{"encoder_arch": "vit", "model": "image VAE", "dataset": "regions of photos with short descriptions (Visual Genome)", "train_examples": 101725, "image_size": 32, "crop_scale_min": 0.5, "horizontal_flip": false, "bottleneck": "kl", "downsampling_factor": 4, "encoder_norm": "layernorm", "encoder_norm_position": "pre", "encoder_activation": "relu", "encoder_mlp_ratio": 4, "encoder_head_dim": 32, "encoder_fused_qkv": false, "encoder_bias": "none", "encoder_qk_norm": false, "encoder_parallel_block": false, "encoder_inner_norm": false, "encoder_patch_size": [4, 4], "encoder_conv_stem": true, "encoder_layers": 12, "encoder_width": 192, "encoder_positions": "sincos", "loss": "l1", "latent_channels": 8, "decoder_norm": "batchnorm", "decoder_activation": "silu", "decoder_widths": [48, 48, 96], "decoder_blocks_per_level": 2, "decoder_block": "basic", "decoder_dropout": 0.1, "decoder_attention": true, "decoder_upsampling": "pixel_shuffle", "kl_weight": 0.001, "init": "lecun_normal", "residual_init": "none", "optimizer": "adamw", "learning_rate": 0.0019, "beta1": 0.85, "beta2": 0.999, "eps": 1e-08, "max_grad_norm": 3.0, "max_steps": 15400, "batch_size": 256, "epochs": 38.8, "lr_schedule": "wsd_sqrt", "decay_fraction": 0.4, "final_lr_fraction": 0.01, "warmup_steps": 3080, "weight_decay": 0.08}
Rows from block 0 of the decoder, named by matrix and row number. Rows with one number belong to one channel. Each number is 128 + 24 x the weight over its row's rms, rounded and kept within 0 to 255. All counts start at 0. After the name is the row's rms in percent of the matrix's.
# convs0: first 3x3 conv (decoder.mid.0.convs.0.weight, 96x96x3x3), inputs 48-59, a 3x3 kernel for each
# convs1: second 3x3 conv (decoder.mid.0.convs.1.weight, 96x96x3x3, transposed), outputs 48-59, a 3x3 kernel for each
convs0.25 104 [115  79 112 138 114 139 123 143 129 127 126 109 120 148  97 102 142 114 134  99 153 133 148 145 127 106 140 103 128  96 120  86 130 144 141 147 177  88  99 156  69 136 123 158 135 133 132 107 128 142 109 121 120 120  96  72 144  84 105  90 143 147 121 165 142 126 108 103 127 129 142 143 134 169 154 136  65 145 155 140 137 112  69 123 127  86 100 128 119 160 112 168 148 151  47 149 118 136 122 126 146 114 135  79 148 141 138 135]
convs0.26 098 [115  31 105 109 167 125 126 106 123  98 124 116 104  63  95 135 163 120  98 104 117 103 166 125 114 141 127 115 139 115 107  74  97 171 175 151 139  88 116 104  59 123 132 142 131 162 162 159 139 123 140 149 140 152  95  90  97  82 139 117 107 140 116 113 101 109 106 110 124 114 124 125 137 134 128 111 121 136 113 127 129 125 126 126 123  75 118 139 108 132 128 137 116 127 112 140 138 143 133 125 138 133 129 111 121 145 136 135]
convs0.27 087 [114 104 141 117 126 126 119 150 135 116  98 130 130 168 110 136  90  78 124 149 144 161 124 121 103 107 128 148 139 105  99  98 143 115 122 128 142 117 120 121  63  59 145 147 112 117 134 131 117 143 139 103 112 122 139 140 129  79 141 136 143 124 100  90 101 139 125 138 162 122 153 130 178 104 154 141  99 141 112  93 137 143 142 127 140 117 123 153 128 147  92 122 116 163 112  88 104 118 113 138 127 135 155 145 149 146 140 111]
convs0.28 099 [ 83  75  69 148 117  78 118 109 117 124 126 106 133 119 116 154 186 150 130 109 129 125  87 131 134 138 142 140 149 127  78 139 107 159 152 171 136 150 127 149 102 125 127  77 140 131 134 121 154 152 123 141 144 121 113 119 136 119  68 119  64  94 119 112 109 116 148 183 141 124 104 100 151  97 107  74 199 129 115 112 125 136 144 143 107 109 131 125 100 117 128 121 121 115 147 134 130 136 130 144 145 139 144 170 113 140 121 147]
convs0.29 092 [151 158 164 120  67 134 138 105 113 161 134 148 167 149 159 157 151 192 155 169 129 146 107 129 112 118 103 140 119 134  90 129 133  95 140 132 141 147 125 117 116 147 126 111 103 119 112 147 119 116 135 140 136 158 146 154 137 100  79  93 109 141 105 125 111 149 125 107 149 164 134 147 142 110 140 125 145 135 141 108 131 124 133 119 106 137 111  92  88  94 124 136 163 108 115 141  90  85 130  99 117 116  64 157 125  89 134 102]
convs0.30 114 [105 100 116 107   0  87  99  90  99 129 169 126  93 154 141 141  79 130 126 145 128 147 188 146 134 141 145 124 116 120 121 147 135 101 107  83 143 124 131 120 119 134 122 124 116 153 182 154 152 194 176 137 146 138 125 146 124  96 163 123 141 119 126 132 142 106 139 146  99 107 140 126  81 107 107  65  62 104 115  80  95 120 128 129 122 156 135 129 110 121 137 134 128 123  76 132 146 135 129 132 132 135  75 147 132 128 119 135]
convs0.31 127 [133 102 112 110 143 127 137 144 119 138 146 128 135 131  96 132 111 120  96 105 116  28 103 111  65 108 131  79 137 125  96 131 129 120 162 139  96  87 113  78  53 145 109 142 131 130 157 115 145 157 117 109 128 103 108 116 121  71 153 144 139 114 124 129 177 135 154 166 116  97 145  93 115 143 138 124 179 118 121 118 116 100 118 116 110 125 126 123 135 132 143 133 147 146  57 122 126 122 146 128 147 145  87 135 130 119 139 137]
convs0.32 081 [139 102 153 109 163  93 104 142 113 106 171  73 144  68  80 103 121  81 130 129 128 131  67 113 130 118 120 140 118 153  97 144  96  95  70 106  91 134 124 142 151 104 130  72 109 124 118 129 145 133 109 141 123 111 124 178 132 125 116 155 115 109 105 150  93 116 148 141 138 141 129 137 133  31 134 132 184 127 150 122 141 126 157 162 131 134 151 110 109 110 100 105 103 104 170 126 150 138 125 108  95 131 115 145 135 129 120 159]
convs0.33 090 [116 147 105 177  44 130 147 102 111 185 111 166 139 113 137 236 138 193 116 111 144 135 133 117 100 141 145  99 151 113 119 194 158 134 175 143 138 156 139 153 117 144 165 121 156 125 110 104 135 132 122 124 129 117 102 118 137  85 109 121  70 109 122 106 131 111 170 169 137 120 145 139 112 134 109 140 180 115  95 107 133 128 130 122 149 161 141 159 128 107 161 140 159 142 107 148 147 135 156 126 142 121 105 157 140 119 118 146]
convs0.34 101 [117   0 135 134 216 122 127  96 119 146 141 124 103 123 139 125 112 135 118  93 110 124  95 134 121 127 143 160 156 127 117  72 102 119 113 121 170 121 152 128 119 143 133  94 130 126 157 129 144 156 141 152 166 134 157 119 122 145 138 123 123 117 128 122  97 108 109 122 120 109 110  99 110  94 113 116 144 116 140 158 102 121 144 153  92  76 134  99  95 131 117 147 121 116 141 142 156 142 143 134 140 140 123 112 135 126 112 139]
convs0.35 123 [134 111 143  98 132 110 111 117 132 114 129 155  29  82 144 158 125 130 148 133 131 138 151 137 151 140 130 115 104 138 148 143 137 167 144 149 114 125 139 111 138 142 144 146 127 108  91 122  67  32  83 108  86 114 103 130 138 136 120 137 157 149 140 114  93 104  83  64  93 113 103 130 130 129 153 104  85 136 147  98 122 131 125 134 127 124 126 109  90 107 140 136 134 105 152 115 145 143 121 133 119 120 141 107 114 145 112 130]
convs0.36 105 [ 95 146 113 126 138 110 149 157 130  79 116 136 148 158  75  93  55 101 163 113 123 121  74 139 141 146 148 154 134 137 110 139 129  92 132 141 136 152 160 140 153  99 136 165 147 102 142  98 142 181 121  91 109 100 133 134 109 108 102 130 103  79 102  91 119 108 108 205 191 111 157 141 110 115  87 107 167 131 102 125 112 157 142 144 125 169 132 136 160 147 109  89 157 129 156 136 111 116 138 144 134 146 171 193 145 163 120 150]
convs0.37 093 [130 193 127 126 163  96 138 165 133 138 194 162 171 182 136 156 146 119 115 161 131 107 140 121 123 118 140 133 164 110 141  94  85 144 176 159 177 126 126 129  59 120 167 117 134 121 121  90 152 139  96 113 108  84 161 106  85 150 133  48 131 113 123 121 119 145 119 138 160 113 139 147 152 128 107 126  93 128  87 110 102 118 122 108  74 107 113 143 159 181 115 125  99  89  89  83 105 124 106 135 127 124 117 111 168 135 133 134]
convs0.38 116 [157  89 130 114  66 140 147 148 150 131 158 131 128 122 138 130 133 118 136 119 129 123 131 139  99 128 160 114 143 126 142 109  78 139  97 149 126 143 133 129  57 150 115 112 158 104 103 128 111 128 148 136 159 171 152 132 127 164 132 146 160 112 110 126 121 125 154 152 136 143  94  96 134 113 148 129 106 138 107  62 117 120 138 131 149 113 115 148 117 149 129 174 135 153 175  91 120  40 125 148 139 145 175 153 146 173 159 160]
convs0.39 108 [138 183 131 131 115 152 140 116 127 115  95 132 111 119 115 103 114 120 143 125 120  66 120 116 122 149 126 114 122 142  92 143 140  64 136 133 113 121 137 129 146 132 147 135 153 130 115 109 144 107 120 141 133 121 140 158 141 130 134 178 135  99 141 127 141 121 159 112  97 143 129 123 135 186 110 137 152 120 131 141 131  88 141 138 100 146 143 129 135 136 168 115 131 111  86 155 146 169 155  76 125 134  82 120 100 102 122 130]
convs0.40 101 [121 125 115  91 136 118 129 138 120 123 193 154 128  91 147 136 156 124 128 119 120 139 136 126 104  83 147 110 133 134 124 116 119 129 143 111 153 127 130  88 135 143  80 169  99 136 116 134 165 120 121 132 109 113 103 122 138  88 176  96 110  96 109 156 129 116 163 137 135 124 132 125 137 140 145 149 113 138 108  91  78 131 115 119 130 115 130  97 132 130 119 116 100 119 106 125 134 145 112 142 136 130 134 116 150 147 166 130]
convs0.41 104 [106 149  96 150 187 102 136 116 142 158 143 161 118  96 136  82 101 105 127 115 144  83  75 152 112 111 153 145 110 122 113 106  92 122 127 133 121 126 110 141 164 151 104  80 124 137 122 113 157 131 111 145 147 116 114 166 127 146 110 126 121 120 137 153 170 134 130 145 148 127 148 149  67  93 120 144 142 100 136 112 132 119  90 148 126 124 123 127 139 110 142 163 162 139 171  94 122 108 124  85 111 112 129  92 142 137 135 135]
convs0.42 089 [120 182 106 137 229 120 131 154 128 130 195 117 172 182 134  96 124 127 123 142 139 116 185 131 123 159 131  96 127 112 112 129  77  94 104  96 117 139 145 157 166 151 121 124 142 126 144 127 142 159 153 137 164 149 121 137 116 157 149 141 115 141 113  89 157 118 115 171 137 128 164 118 124 136  87 122 118  81 142 138 119 122 131 120 135 146 119 138 160 135 137 123 161  97  88  87  88  75 129 125 106 142 136 114 123 128 129 131]
convs0.43 097 [142 173 139 150 199 170 149 164 142 122 151 114 155 178 147 143 163 154 135 130 140 121 135 148 151 152 157 128 118 123 113  99 119 154 132 123 116 145 132 133 170 142 138 164 147  87  87 109  75  86  97  95 104 118 169 156 172 167 161 153 132 120 130 123 111 125 109 112 128 114 119 123 143 136 138 123 122 120 146 132 133 152 163 153 152 147 152 166 165 159 127 135 131 115 144 127 123 147 117 106 104 120 142 109 132 160 131 143]
convs0.44 101 [125 135 122 131 168 124 151 133 135 121 121 105 126 153  75  72  83 151 112 116 113 111 103 100 117 110 126 138 136 119 117 109 111 105  75 143  84 150 121 130 157  85 160 108 130 113 131 147 112 135 148 106 136 148 131 164 118 174 123 151  97 145  90 106 141 170  77 121 167 125 111 134 138 129 157 126 169 121 155 132 144 138 131 143 148 138 134 125  98 136 105 142 137 118 124 136 137 139 197 112 118 160 133  82 125  91 126 138]
convs0.45 093 [136 139 145 126 151 113 144 137 101 107 119  85 102  79  74 111 142 101 122 119 140 146 107 132 137 123 157 118 105 132  89 144 154  78 112 135 118 109 130 115 161 108 164 150 127 111 129 134  99 127 141 111 142 134 116 136 132  99 119 135  97  89  78 127 113 147  89  89 160  98 107 128 144 141 148 149 155 140 150 145 139 130 125 132 144 119 138 132 108 144 157 149 163 166 158 154 178 164 186  92 124 139 125 168 126 109 118 118]
convs0.46 098 [157 135 133 121  56 159 138  97 145 103 120 171 160 148 166 193 121 147 130 122 121  94 140 111 138 157 126 125 129 157 131 136 122 125 152  99 102 109 155 151 127 157 139 126 153 118 137 141 102 129 133 120 128 115 162 121 135 149 142 148 181 127 161  88 110 102 146 138 117 138 172 107 135 177  86 128  87 125 103 105  79 139 135 139 128 183  98 137 138 123 117 123 132 140 148 146 119  66  50  84 111 153 104 145 139 129 103 138]
convs0.47 098 [133 104  95 117 154  98 117 137 117 152 125 136 107 125 130 134  96 114 132  89 125 125 141 134 147 181 154 123 113 102 133 109 100  86 122 149 130 132 135 134 109 126 124 110 127 124 157 154 115 138 128 125 142 140 123 104 114 113 134 104 106  83 113 123 148 139 112 148 156  91 125 127 134 146 174 132  92 176 177 124 121 137 134 124 126 134 120 125  96 120 148 167 113 130 143  70 179 169 116 110  95 134 123  69 174 134 114 121]
convs0.48 101 [131 112 127  97   0 124 151 129 149 125  99 123 118 149  87  97  94 120 141 106 107 141 187 120 132 129 129 145 159 129 129 143 155 113 130 151 124 129 140 116  41 105 103 156 122 124 141 108 137 164 136 129 143 117 117 131 157  92 151 157 113 117 133 141 158 125 142 139 128 123 134 112 113 128 102 124  51  63 110  92  96 126 131 121 122 144 126 116 148 136 150  93 169 111   0 153 124 130 162 121 136 136 131 124 116 130 129 142]
convs0.49 096 [ 98 111 169 112 160 130 118  98 138 116 184 143 166 150 147 109 127 143 113 129 116  96 134 127 152 159 133 121 142 105 121 101  92 153 136 154 136 123 143 146 116 147 148 155 120 123 117 105 140 148 107 115 120 152 167 143 115  94 121 102  56  85  91  93 106 129 112 148 175 115 147 178 137  84 145 109 150 140 131 106 112 137 133 135 130 108  97 141 100 104  94 148 151 117 118  92 169 171 161 113 111 131 116 140 152 140 123 114]
convs0.50 092 [180 148 127  94 131  95 130  91 104 162 122 140 144  45 143 136 133  88 119 117 122 146 108 143 116 123 112 113 107 140 142 139 101 141 123  87 134 108  89 143 100 112 116 119 149 121 116 160 130 112 137 142 126 144 133 172 137 108 133 127 111 134 139 113  98 116 113  68 113 158 148 156 156 125 184 161 140 112  90 125 126 139 122 118 156 156 122 135 150 112 141 146 135 135 177 106 146 118  84 129 133 132 141 190 142 120 127 129]
convs0.51 123 [136 153 150 135  95 113 124 121 126 126 116 119 130 126 113  96 108 110 134 143 131 164 136 135 146 131 133 129 117 127 155 131 134 118 110 110 131 132 141 144 144 130 140 112 133 140 102 137 101  77 126 135 110 146 124 169 163 135 124 139 123 141 147 115  91 101 112  57  76 166 126 141 152 138 138 131  23 138 132 158 156 138 104 135 144 130 132 121 117 132 105 132 117 131 156 117 130 133 124 126 118 136 145 115 123 109 122 115]
convs0.52 084 [129 168 164 133  65 136 169 139 134 106 120  96  97 199 114 146  97 135 164 137 134 105 128 148 127 135 135 151 151 122 102 154 109 123 121 140 136 131 137 112 131 134 130 132 149 156 131 110 132 126 116  91  98 111 156 142 142 139 102 110 121 121  73 172 181 148 168 108 120 126 102 107 177 166 143 145 110 132 148 113 132 109 117 132 101 152 136 102  67 139 125 136 159 121 159 149 122 126 144  97 141 136  35 148 126 127 141 128]
convs0.53 095 [159 171 174 117 122 148 152 128 138 160 123 155 122  74 126 157 126 119 155 133 129 126 112 143  97 101 130 107 120 130 124  92 116 122 134 129 146 139 124 153 133 146 115 116 115 110  99 121 130 122 117 147 127 132 111 105 118  88 143 131 139 139 133 132 106  99 146 149 100 159 148 144 104 122  96 120 173 114 140 118 150 139 139 163 148  98 144 117 134 152 138 101 130 151 127 131 114  87 126 120 112 114 139 121 140 119 111 140]
convs0.54 107 [139 131 170 156 151 121 124 122 164 111  86 132 111 111 185  75  58  76 154 121 148 139 101 137 125 144 137  99  88 113 125 131  93  81  53  96 130 115 115 183 122 158 104 114 155  85 110 127 127 151 135 130 127 116 121 115 112 154 117 102 118 130 130 132 163 122 111 112  84 141 139 163 100 125 148 133 192 102 155 102  90 126 109 147 121  94 142 116  93  79 112 128 130 113 146 123 137 147 169 108 136 159  99 120 138 125 111 139]
convs0.55 093 [130  80 158  90 109 119 154 133 146 121  95 117  53  86 110 127  99 107 116 107 118 158  61 122  99  99 129 161 148 163 128 162 182 158 107 119 132 145 144 111 139 123 117  87 117  92 105 154  74  96 148 128 134 161  95 140 127 101 112 152 146 138 129 117  98 127 102  94 105 136 144 130 145 141 146 161 174 138 162 142 134 126 121 147 126 123 143 110  97 116 128 111 154 159 171 166 135 128 144 146 131 101 178 164 120 169 122 134]
convs1.25 101 [145 167 115 142 130  93 133 133 147 104  99 129 154 154 109 107 116 140 152 119 155 147 125 174 112 168 112 148 132 138 133 142 130 130 157 112 125 132 130 112 106 136 109 227 137 135 141 135 121 143 122 128 102 110 139 171 152  73 142 123 151 174 138 144 123 136 116 135 128 131 118 138  94 144 153 163 119 108  93  84  98 161 155 120  77 131 102 138 135 147 123 154 106 114 114 137 111 152 138  97 140 123 128 113 166 111 166 153]
convs1.26 085 [104  95 107 125 143 209 137 124 145 102 127 110 158 132 126 111 146 121 119 127 139 119 110 169  93 142 126 130 170 147 176 153 190 157 142 164 119 168 126 171 164 144 126 127 145 125 116 145 106 109 130 121 123 138 126 145 167 135 148 167 140 154 188 129 116 123 139 125 129 117  94 122 137 137 140 132 120 120  97 119 120 127 121 125 143 138 143 133 119 130 137 134 130 134 121 141 120 146 123 110 111 129 120 114 109 138 140 136]
convs1.27 087 [127 137 129 100 146  91 127 140 137 127 102 168 146 180 122  90 130 118 125 165  85 151 138 187 135 129 150 148 151 174 146 166 123 106 141 100 121 136 125 159 138 149 124 191  94 118 126 109 133 153 119 120 150 126 121 113 136 122 141 125 155 116 103 117 140 122 119 124 130 122 110 117 127 143 128 145 159  66 130 118  95 139 132 130 161 139 108 126 119 106 111 131  95 105 135 114 117 116 151 128 117 115 140  98 113 124 118 117]
convs1.28 110 [144 103 128 152 180 203 128 105 111 123 167 158 121 156 163  91 181 102 135 142 157 142 124 183 124 157 152 120 131 130 164 151 173 129  96 102  86 150 171 124 210 203  74  79 124 118 115 122 124  94 115 153 125 132 133 107 131 159 126 125 131 132 116 126 116 137 135 108 121 126 112 134 135 150 151 128 136 113 120  98  96  80 125  93 157 139 154 129 130 139 123 152 166 149 136 119  96 120  82 165 119 141 116 145 113 131 117 144]
convs1.29 077 [107 128 145 127 128 122 111 139 113 146 114 146 134 125 129 122  91 111 180 168 139 115 156  90 176 121 126 170 172 163 149 128 138 142 129 141 153 103 154  96 180 121 179 130 156 132 132 144 115  85 119 121 117 135  90  74  67 151 143 154 107 130 130 114 123 121 117  77 122 124 127 130 119 142 137 112 119 115 134 171 150 132 106 132 147  95 121 131 116  99 147 176 174 129 129 122 135 121 145 147 156 146 115 143 110 136 120 140]
convs1.30 112 [134 158 140 146 122 129 136 130 150 154 109 131 169 178 104 131 124 120 126 131 117 137 166 103 125 110 129 160 123 117 180 145 121 144 125 128 133  94 142  73 156 129 125 148 124 132 138 119 137 130 127 132 132 124 132 112 107 131 110 125 118 136 124 142 142 146 128 121 136 126 129 138 128 113 100 141 157 103 150 117 131 126 137 143 118 134 115 117 139 126 108 120 141 143 120 126 136 120 155 120 133 121 138 174 125 143 151 125]
convs1.31 104 [141 149 133 156 155 131 132 174 119 132 128 124 148 149 137 140 128 147 137 124 137 124 113 153 141 141 143 119 136 119 116 159 123 108 134 129 142 143 155 142 117 160 145 133 120 128 118 129 114 109 126 125 128 133 129 133 155 107 121 170 135 148 163 115 121 116 125 135 125 120 122 114 117 102 115 145 171 136 120 116 109 143 141 150 110 116 117 142 157 129 113 102 118 123 113 132 129 142 168 137 146 144 139 148 155 124 145 133]
convs1.32 098 [145 128 130  87 149 109 155  79  96 137 150  97 123 123 129 111 135 131 121 146 128 122 117 122  98 120 120 120 126 110  86  89 111 105 103 109 150 118 103 151 130 151 180  87 140 138 154 131 139 138 120 124 119 126 139 137 145 149 138 154 100 115 139 102 127 119 138 145 124 122 156 117 114 113 143 106 158 135  97 129 114 120 117  98 133 137 112 127 143 150 104 145 127 120 154 130 125 146 129 133 121 138 118 115 128 126 116 119]
convs1.33 101 [146 138 134 141 135 180 101 161 135 125 109 127 103 145 143  86  91 123 142 129 170 136 155 126 118 124 131 136 136 131 133 129 144 145 103 118 123 110 134  94 152 109 102  64 160 129 124 125 139  99 128 131 119 122 117 105 123 123 142 139 117 153 136 122 124 137 126 112 150 125 134 157 161 148 131 132 131 130 151 131 120  72 142 116 147 129 120 114 119 115 103 145 150 160 101 131 148 117 140 175 147 149 143 168 130 162 141 157]
convs1.34 106 [136 119 122 137 131 166 134 110 112 126 103 116 149 115 144 126 138 120 119 160 138 127 106 141  98 152 116  94 116 118 125 103 140  88  93 126 119 161 116 140 149 154 118  78 120 119 120 131 112 108 127 121 117 136 129 148 130 133 171 149 119 143 147 107 115 124 135 140 123 115 113 115 100  92 106 108 131 108 104 123 102 148 145 143 128 112 158 140 140 144 156 154 137 126 147 123 126 187 122 138 142 155 157 145 136 140 166 157]
convs1.35 108 [146 129 165 150 137 142 123 125 135 130 152 140 143 142 134 131 148 153 145 165 152 158 186 162 150 142 141 116 158 157 165 164 157 123 131 130 120 125 124 132 180 145 101 100 116 131 118 132 122 104 123 132 127 138  88  83 112 119 103 110 124  92 119 117 122 117 126 136 131 124 126 121 130  93 119 124  97 118 140 137 142 133 149 131 122 166 164 139 142 133 128 120  80 120 104  77 119 125 110 130 124 144 142 151 152 136 129 150]
convs1.36 110 [116 148 145 154 169  94 157 130 136 100 116 136 117 175 156 136 163 130 131 148 112 127 150 119 100 119 114 127 108 133 133 140 113 124 105  82 110  63  80 113 177 158 102 147 146 134 118 117 124 118 119 126 127 132 150 179 129 162 148 129 146 142 103 122 129 123 129 123 136 109 124 119 104  96 119 138 162 151 113  98 115 133 118 144 125 134 102 140 139 136 146 126 110 129 171 126 126 131 131 152 158 126 144 136 162 137 125 109]
convs1.37 087 [126 146 132 131 105 125  94  81 129 119 115 176 129 123 168 126  70 147 130 120 118 131 106  99 133 104 106 118 154 124 145 163 149  88 138 109  84 117 120 179 144 190 133 181 158 116 124 129  93 131 151 111 127 142 158 149 133 132 161 105 186 137 130 133 135 113 129 112 113 123 104 110 135 126 127 129 140 123 125 136 139 164 110 172 128 100 137 137 110 153 112 142 112  82 125 116 131 157 133 115 136 131 126 143 141 108 139 152]
convs1.38 088 [139  82 133  77 125 169 139 133 129 144 158 121 136  85 105 105 122 106 156  98 141 139 137 127 146 128 144 106 131 112 147 191 157 130 153 162 146 153 144 139  90 119 127  93 141 128 141 134 133 127 130 110 113 127 106 109 125  98 127 131 102 100 124 118 105 118 133 142 130 135 118 120 154 142 123 122  97 128 129 135 133 125 133 124 106 143 144 132 124 111 146 109 128 145 109 131 126 135 101 153 128 156 144 127  88 138 130 132]
convs1.39 105 [157 132 153 143  88 141  85 167 111 153 152 139 108 131 134 135 105 130 117 152 141 107 143  56 129 116  96 129 110 143 105 108 123 110 110 171 109 148 107 107 157 116 146 113 122 140 126 126 144 108 135 139 127 131 132  96 144 112 130 119 141 157 160 123 143 124 140 127 123 117 134 129 124 104 107 138  97 126 118 106 120 123 137 118 132  83 126 155 136 121 133 161 163 112 149 124 154 117 151 141 122 163 100 154 112 157 124 156]
convs1.40 096 [121 146 134 158 107 157 116 110 109  99 138 139 128 149 105 109  91 125 105  95 127 148 134 136 139 111 162 100 126 105 131 122 156 145 166 159 126 118 133 164 121 144 141 143 156 132 123 135 133 150 136 122 113 118 134 156 144 119 124 130 103 116 132 131 117 121 132 151 131 122 130 118 130  98 134 140 132 175 125 144 137 160 108 139 148 144 131 127 113 104 121 100 117  97 116 157 137 135 137 115 134 148 135 100 144 108 125 112]
convs1.41 083 [156 131 132 137 137 154 169 120 143 155 161 141 140 142 118 139 140 128 128 151 136 137 129 170 115 143 155  85 117 102 139 158 127 115 156 135  98 153 110 196 138 162 135 141 140 127 133 136 102 129 133 109 132 127 118 130 149 141 154 146 106 129 148 105 121 108 120 151 123 136 145 129 125  89 126 106 135  98 117 123 142 126 182 153 126 149 169 112 123 142 122 149 140 122 136 120 143 127  91 108 120 110 112  79 106 115 117 120]
convs1.42 114 [123 121 144  97 103 121 126 130 124 124  89 129 116  64  99 124 105 135 142 125 140 120 116 119 133 112 155 100 116 118 105 136 130 104 135 130 126 146 112 130 118 100 140 134 112 122 128 131 117 118 124 116 125 119 120 144 158 111 165 153 117 145 156 126 127 119 141 138 126 143 148 128 117 107 134 133 131 146 112 126 138 140 111 131 109 102 123 120 124 130 144 161 151 129 178 140 132 144 138 127 141 132 134 131 143 155 143 147]
convs1.43 079 [120 114 113 115  97  99 122 107 119 123 118 113  96  79  98 139 121 126 124 118 132 137 137 140 146 127 149 108 100 144 132 125 176 143 162 174 125 126 114 110 100 102 116 117 106 144 134 150 129 123 133 138 126 137  97 118 127  93 107 111  90  95 112 157 153 153 159 146 149 167 159 160 123 132 136 146 141 150 112 109 115  84  48  76  84  61  62  85  87  81 143 145 138 143 153 129 130 140 138 111  78 107  90  57  81  98  78  83]
convs1.44 114 [150 127 128 100 155 126 144 124 114 157 151  89 170  81 128  90 117 136 114 163 101 145 131  74 156 136 113 137 101 114  88 103 132 137 124 142  95 145  71 132 124 147 170 145 124 131 134 145 125 120 129 128 118 127 134 115  95 120 166 122 130 145 126 116 136 126 115 146 134 119 143 124 100 128 111 122 150 123 126 120 138 161 130  95 116 119 131 150 125 142 108 149 132 114 138  88 169 122 114 144 144 102 148 125 127 150 127 110]
convs1.45 104 [122 124  86 128 162 121 108 142 111 134 144 116 120 153 110  87 148 104 147 169 123 132 153 124 145 151 120  98 108  90 107  72  97 125 124 152 111  83  52  91 124  93 157 128 163 155 152 138 136 102 105 132 130 124  73 101  87 127 147 157 126 139 137 108 127 130 133 140 144 125 148 143 116 108 111 132  80  80 129 144 143 151 130  95 167 123 139 144 127  98 127 129 117 125 118 130 130 126 108 143 142 149 138 148 135 153 132 138]
convs1.46 107 [ 93 112 182 142 117 126  98 122  88 104 157 118  79 167 112 190 102 118 131 118 127 111 127 130 158 101 106 115 152 161 150 188 115 135 132 123 183 111 145 142 144 110 118 105 122 114 117 117 136 152 143 117 144 140 109 151 132 136 111 124 107 128 111 147 145 131 141 125 119 137 139 135 155 124 141 140 138 118 134 121 119 153 121 155 154 149 106 135 121 126  97  93 125 124 112 125 130 102 146 127 138 116 104 119 118 130 128 122]
convs1.47 094 [125 125 142 150 113 128 180 139  88 127 122 111 144 142  95 138 113 161 129 117 114 108 128  99 110 153 124  94 102 102 118 109 131 124 147 131 117 150  93 187 142 100  93 119  80 132 159 129  91 165 137 112 115 120  84  87 137 103 125 110 113 139 137 120 127 114 123 153 131 126 137 128 152 104 131 142 144 113 113 134 131  98 134 125  55 132 137 145 131 124 130 158 120 111 118 103 119 162 129 139 136 121 142 103 119 123 154 122]
convs1.48 113 [138 169 155 157 115 110 125 139 147 106  90 110 119 142  99 115  99 114 134 137 126 145 144 116 142 102 108 136 136 144 131 137 127 121 135 135 131 125 132 116 126 124 139 172 124 124 138 139 130 134 130 112 122 124 135 135 145 127 144 147 143 141 143 131 123 134 130 120 125 128 129 137 126 169 114 168 179 132 166 140 129 147 120 119 121 109 107 121 114 130 119 122 135 142 107 128 125 115 155 154 174 162 139 166 162 159 164 152]
convs1.49 092 [132 125 125 128 150 139 118  74 100 163 152 130 149 109 177 101  93 145 173 136  99 137 112 130 159 128 112 157 173 127 139 133 146 117 153  79 125  59  86 160 192 197 133 119 102 125 135 121  96 122 134 115 137 141 124 100 100 131 150 103 119 131  89 125 128 113 115  99 112 126 132 123 124 116 131 147 125 114 141 169 130 134 100 128 108 102 148 115  92 128 128 177 130  90 126  89 115 158 117 148 168 169 124 126 130 105 131 103]
convs1.50 097 [142 141 131 136 151 122 149 125 119 134 130 102 111 144 129 142 143 117 149 117 132 148 129 186 107 136 142 141 142 155 140 133 120 135 118 130 175 130 115 153 133 101 141  79 139 119 124 131 124 133 138 135 141 141 135 137 108 162 100 151 120 136 143 134 159 149 155 128 144 144 142 124 137 144 141  98 158 117  99 155  92 123 135 129 151 163 101 131 120 108  97 107 106 117 113 132 148 135 123 139 103 134 100  93 116 151 107 114]
convs1.51 116 [115 121 103 106 132 125 110 128 126 120 134 134 128 119 128 139 125 132 127 119 135 110  46 114 117 110 119 129  89 121 107 111 116 133  89 103 116 121 138 108  71 133 140 118 135 135 138 136 128 129 136 131 133 126 131 145 149 143  84 116 125 110 136 132 132 135 136 127 137 132 134 145 132 146 141 133 161 138 133 126 122 130 133 138 135 116 114 125 111 135 113 134 133 133 125 147 116 122 126 120 126 110 105  93 110 122 115 139]
convs1.52 095 [120 125 151 143 106 114 105 158 133 156 163 182 138 147 170 134 125 173 145 128 116 108 117  81 146 112 148 171 144 163 128 146 127 132 133 124 137  92 140  79 141 159 176 206 157 134 122 127 135 110 137 127 131 129  94  84  88 140 111  99 113 121 103 125 128 117 112  97 132 102 118 120 111  94 114 114  97 112 131 141 136 117 116 152 137 122 140 111 103 129 102 145 145 106 141 122 116 113 142 155 171 159 142 170 156 146 143 154]
convs1.53 091 [148 119 123 110 121 136 110 109 123 124 198 123  91  95 122 126 112 118 137  99 132 133 115 161 122 140 122 109 153 160 123 129 144 118 134 126 124 187 112 143 126 121  90  55 118 121 124 130 121 162 130 139 141 133 112 128 151 115 137 172 128 108 108 143 121 125 110 158 121 139 108 118 167 117 116 121 118 123 153 117 150 130 114 107 106 174 142 144 130 116 129  70 147 128 133 168 147 117 129 136 121 152 117  99 103 135 115 143]
convs1.54 099 [182 138 146 125 115  97 135  83  78 161 155  87 188 115 150  87 116 144 120 120 114 126 100 135 134 145 108 159 176 141 105 121 105 104 129 111  76 100 129  81 172 111 146 117 119 132 134 131 127 131 123 132 124 121 140 110 127 131 149 137  97 155 134 123 129 118 125 131 131 103 136 123 129 129 171 138 142 108 124 135 120 108 134 137  95 119 124 114 115 132 118 124 121 148 136 131 137 146 146 133 147 155 138 159 137 139 130 103]
convs1.55 091 [141 132  92 153 168 135 126 140 118 126 190 112 118 150 108  99 167 103 123 155 124 153 159 158 129 162 116 111 107 124 134 106 111 121 102 133 118 102 134 109  97 123  96  60 130 152 131 136 159 113 110 160 132 132 109 110 110 133 110 140 126 124 128 122 131 135 137 147 147 132 138 144 145 152 124 132 106  91 179 125 121 126 148 104 160 182 149 134 143 117 134  97 127 171  92 126 138 106 124 153  95 112 122 112  96 141 100 120]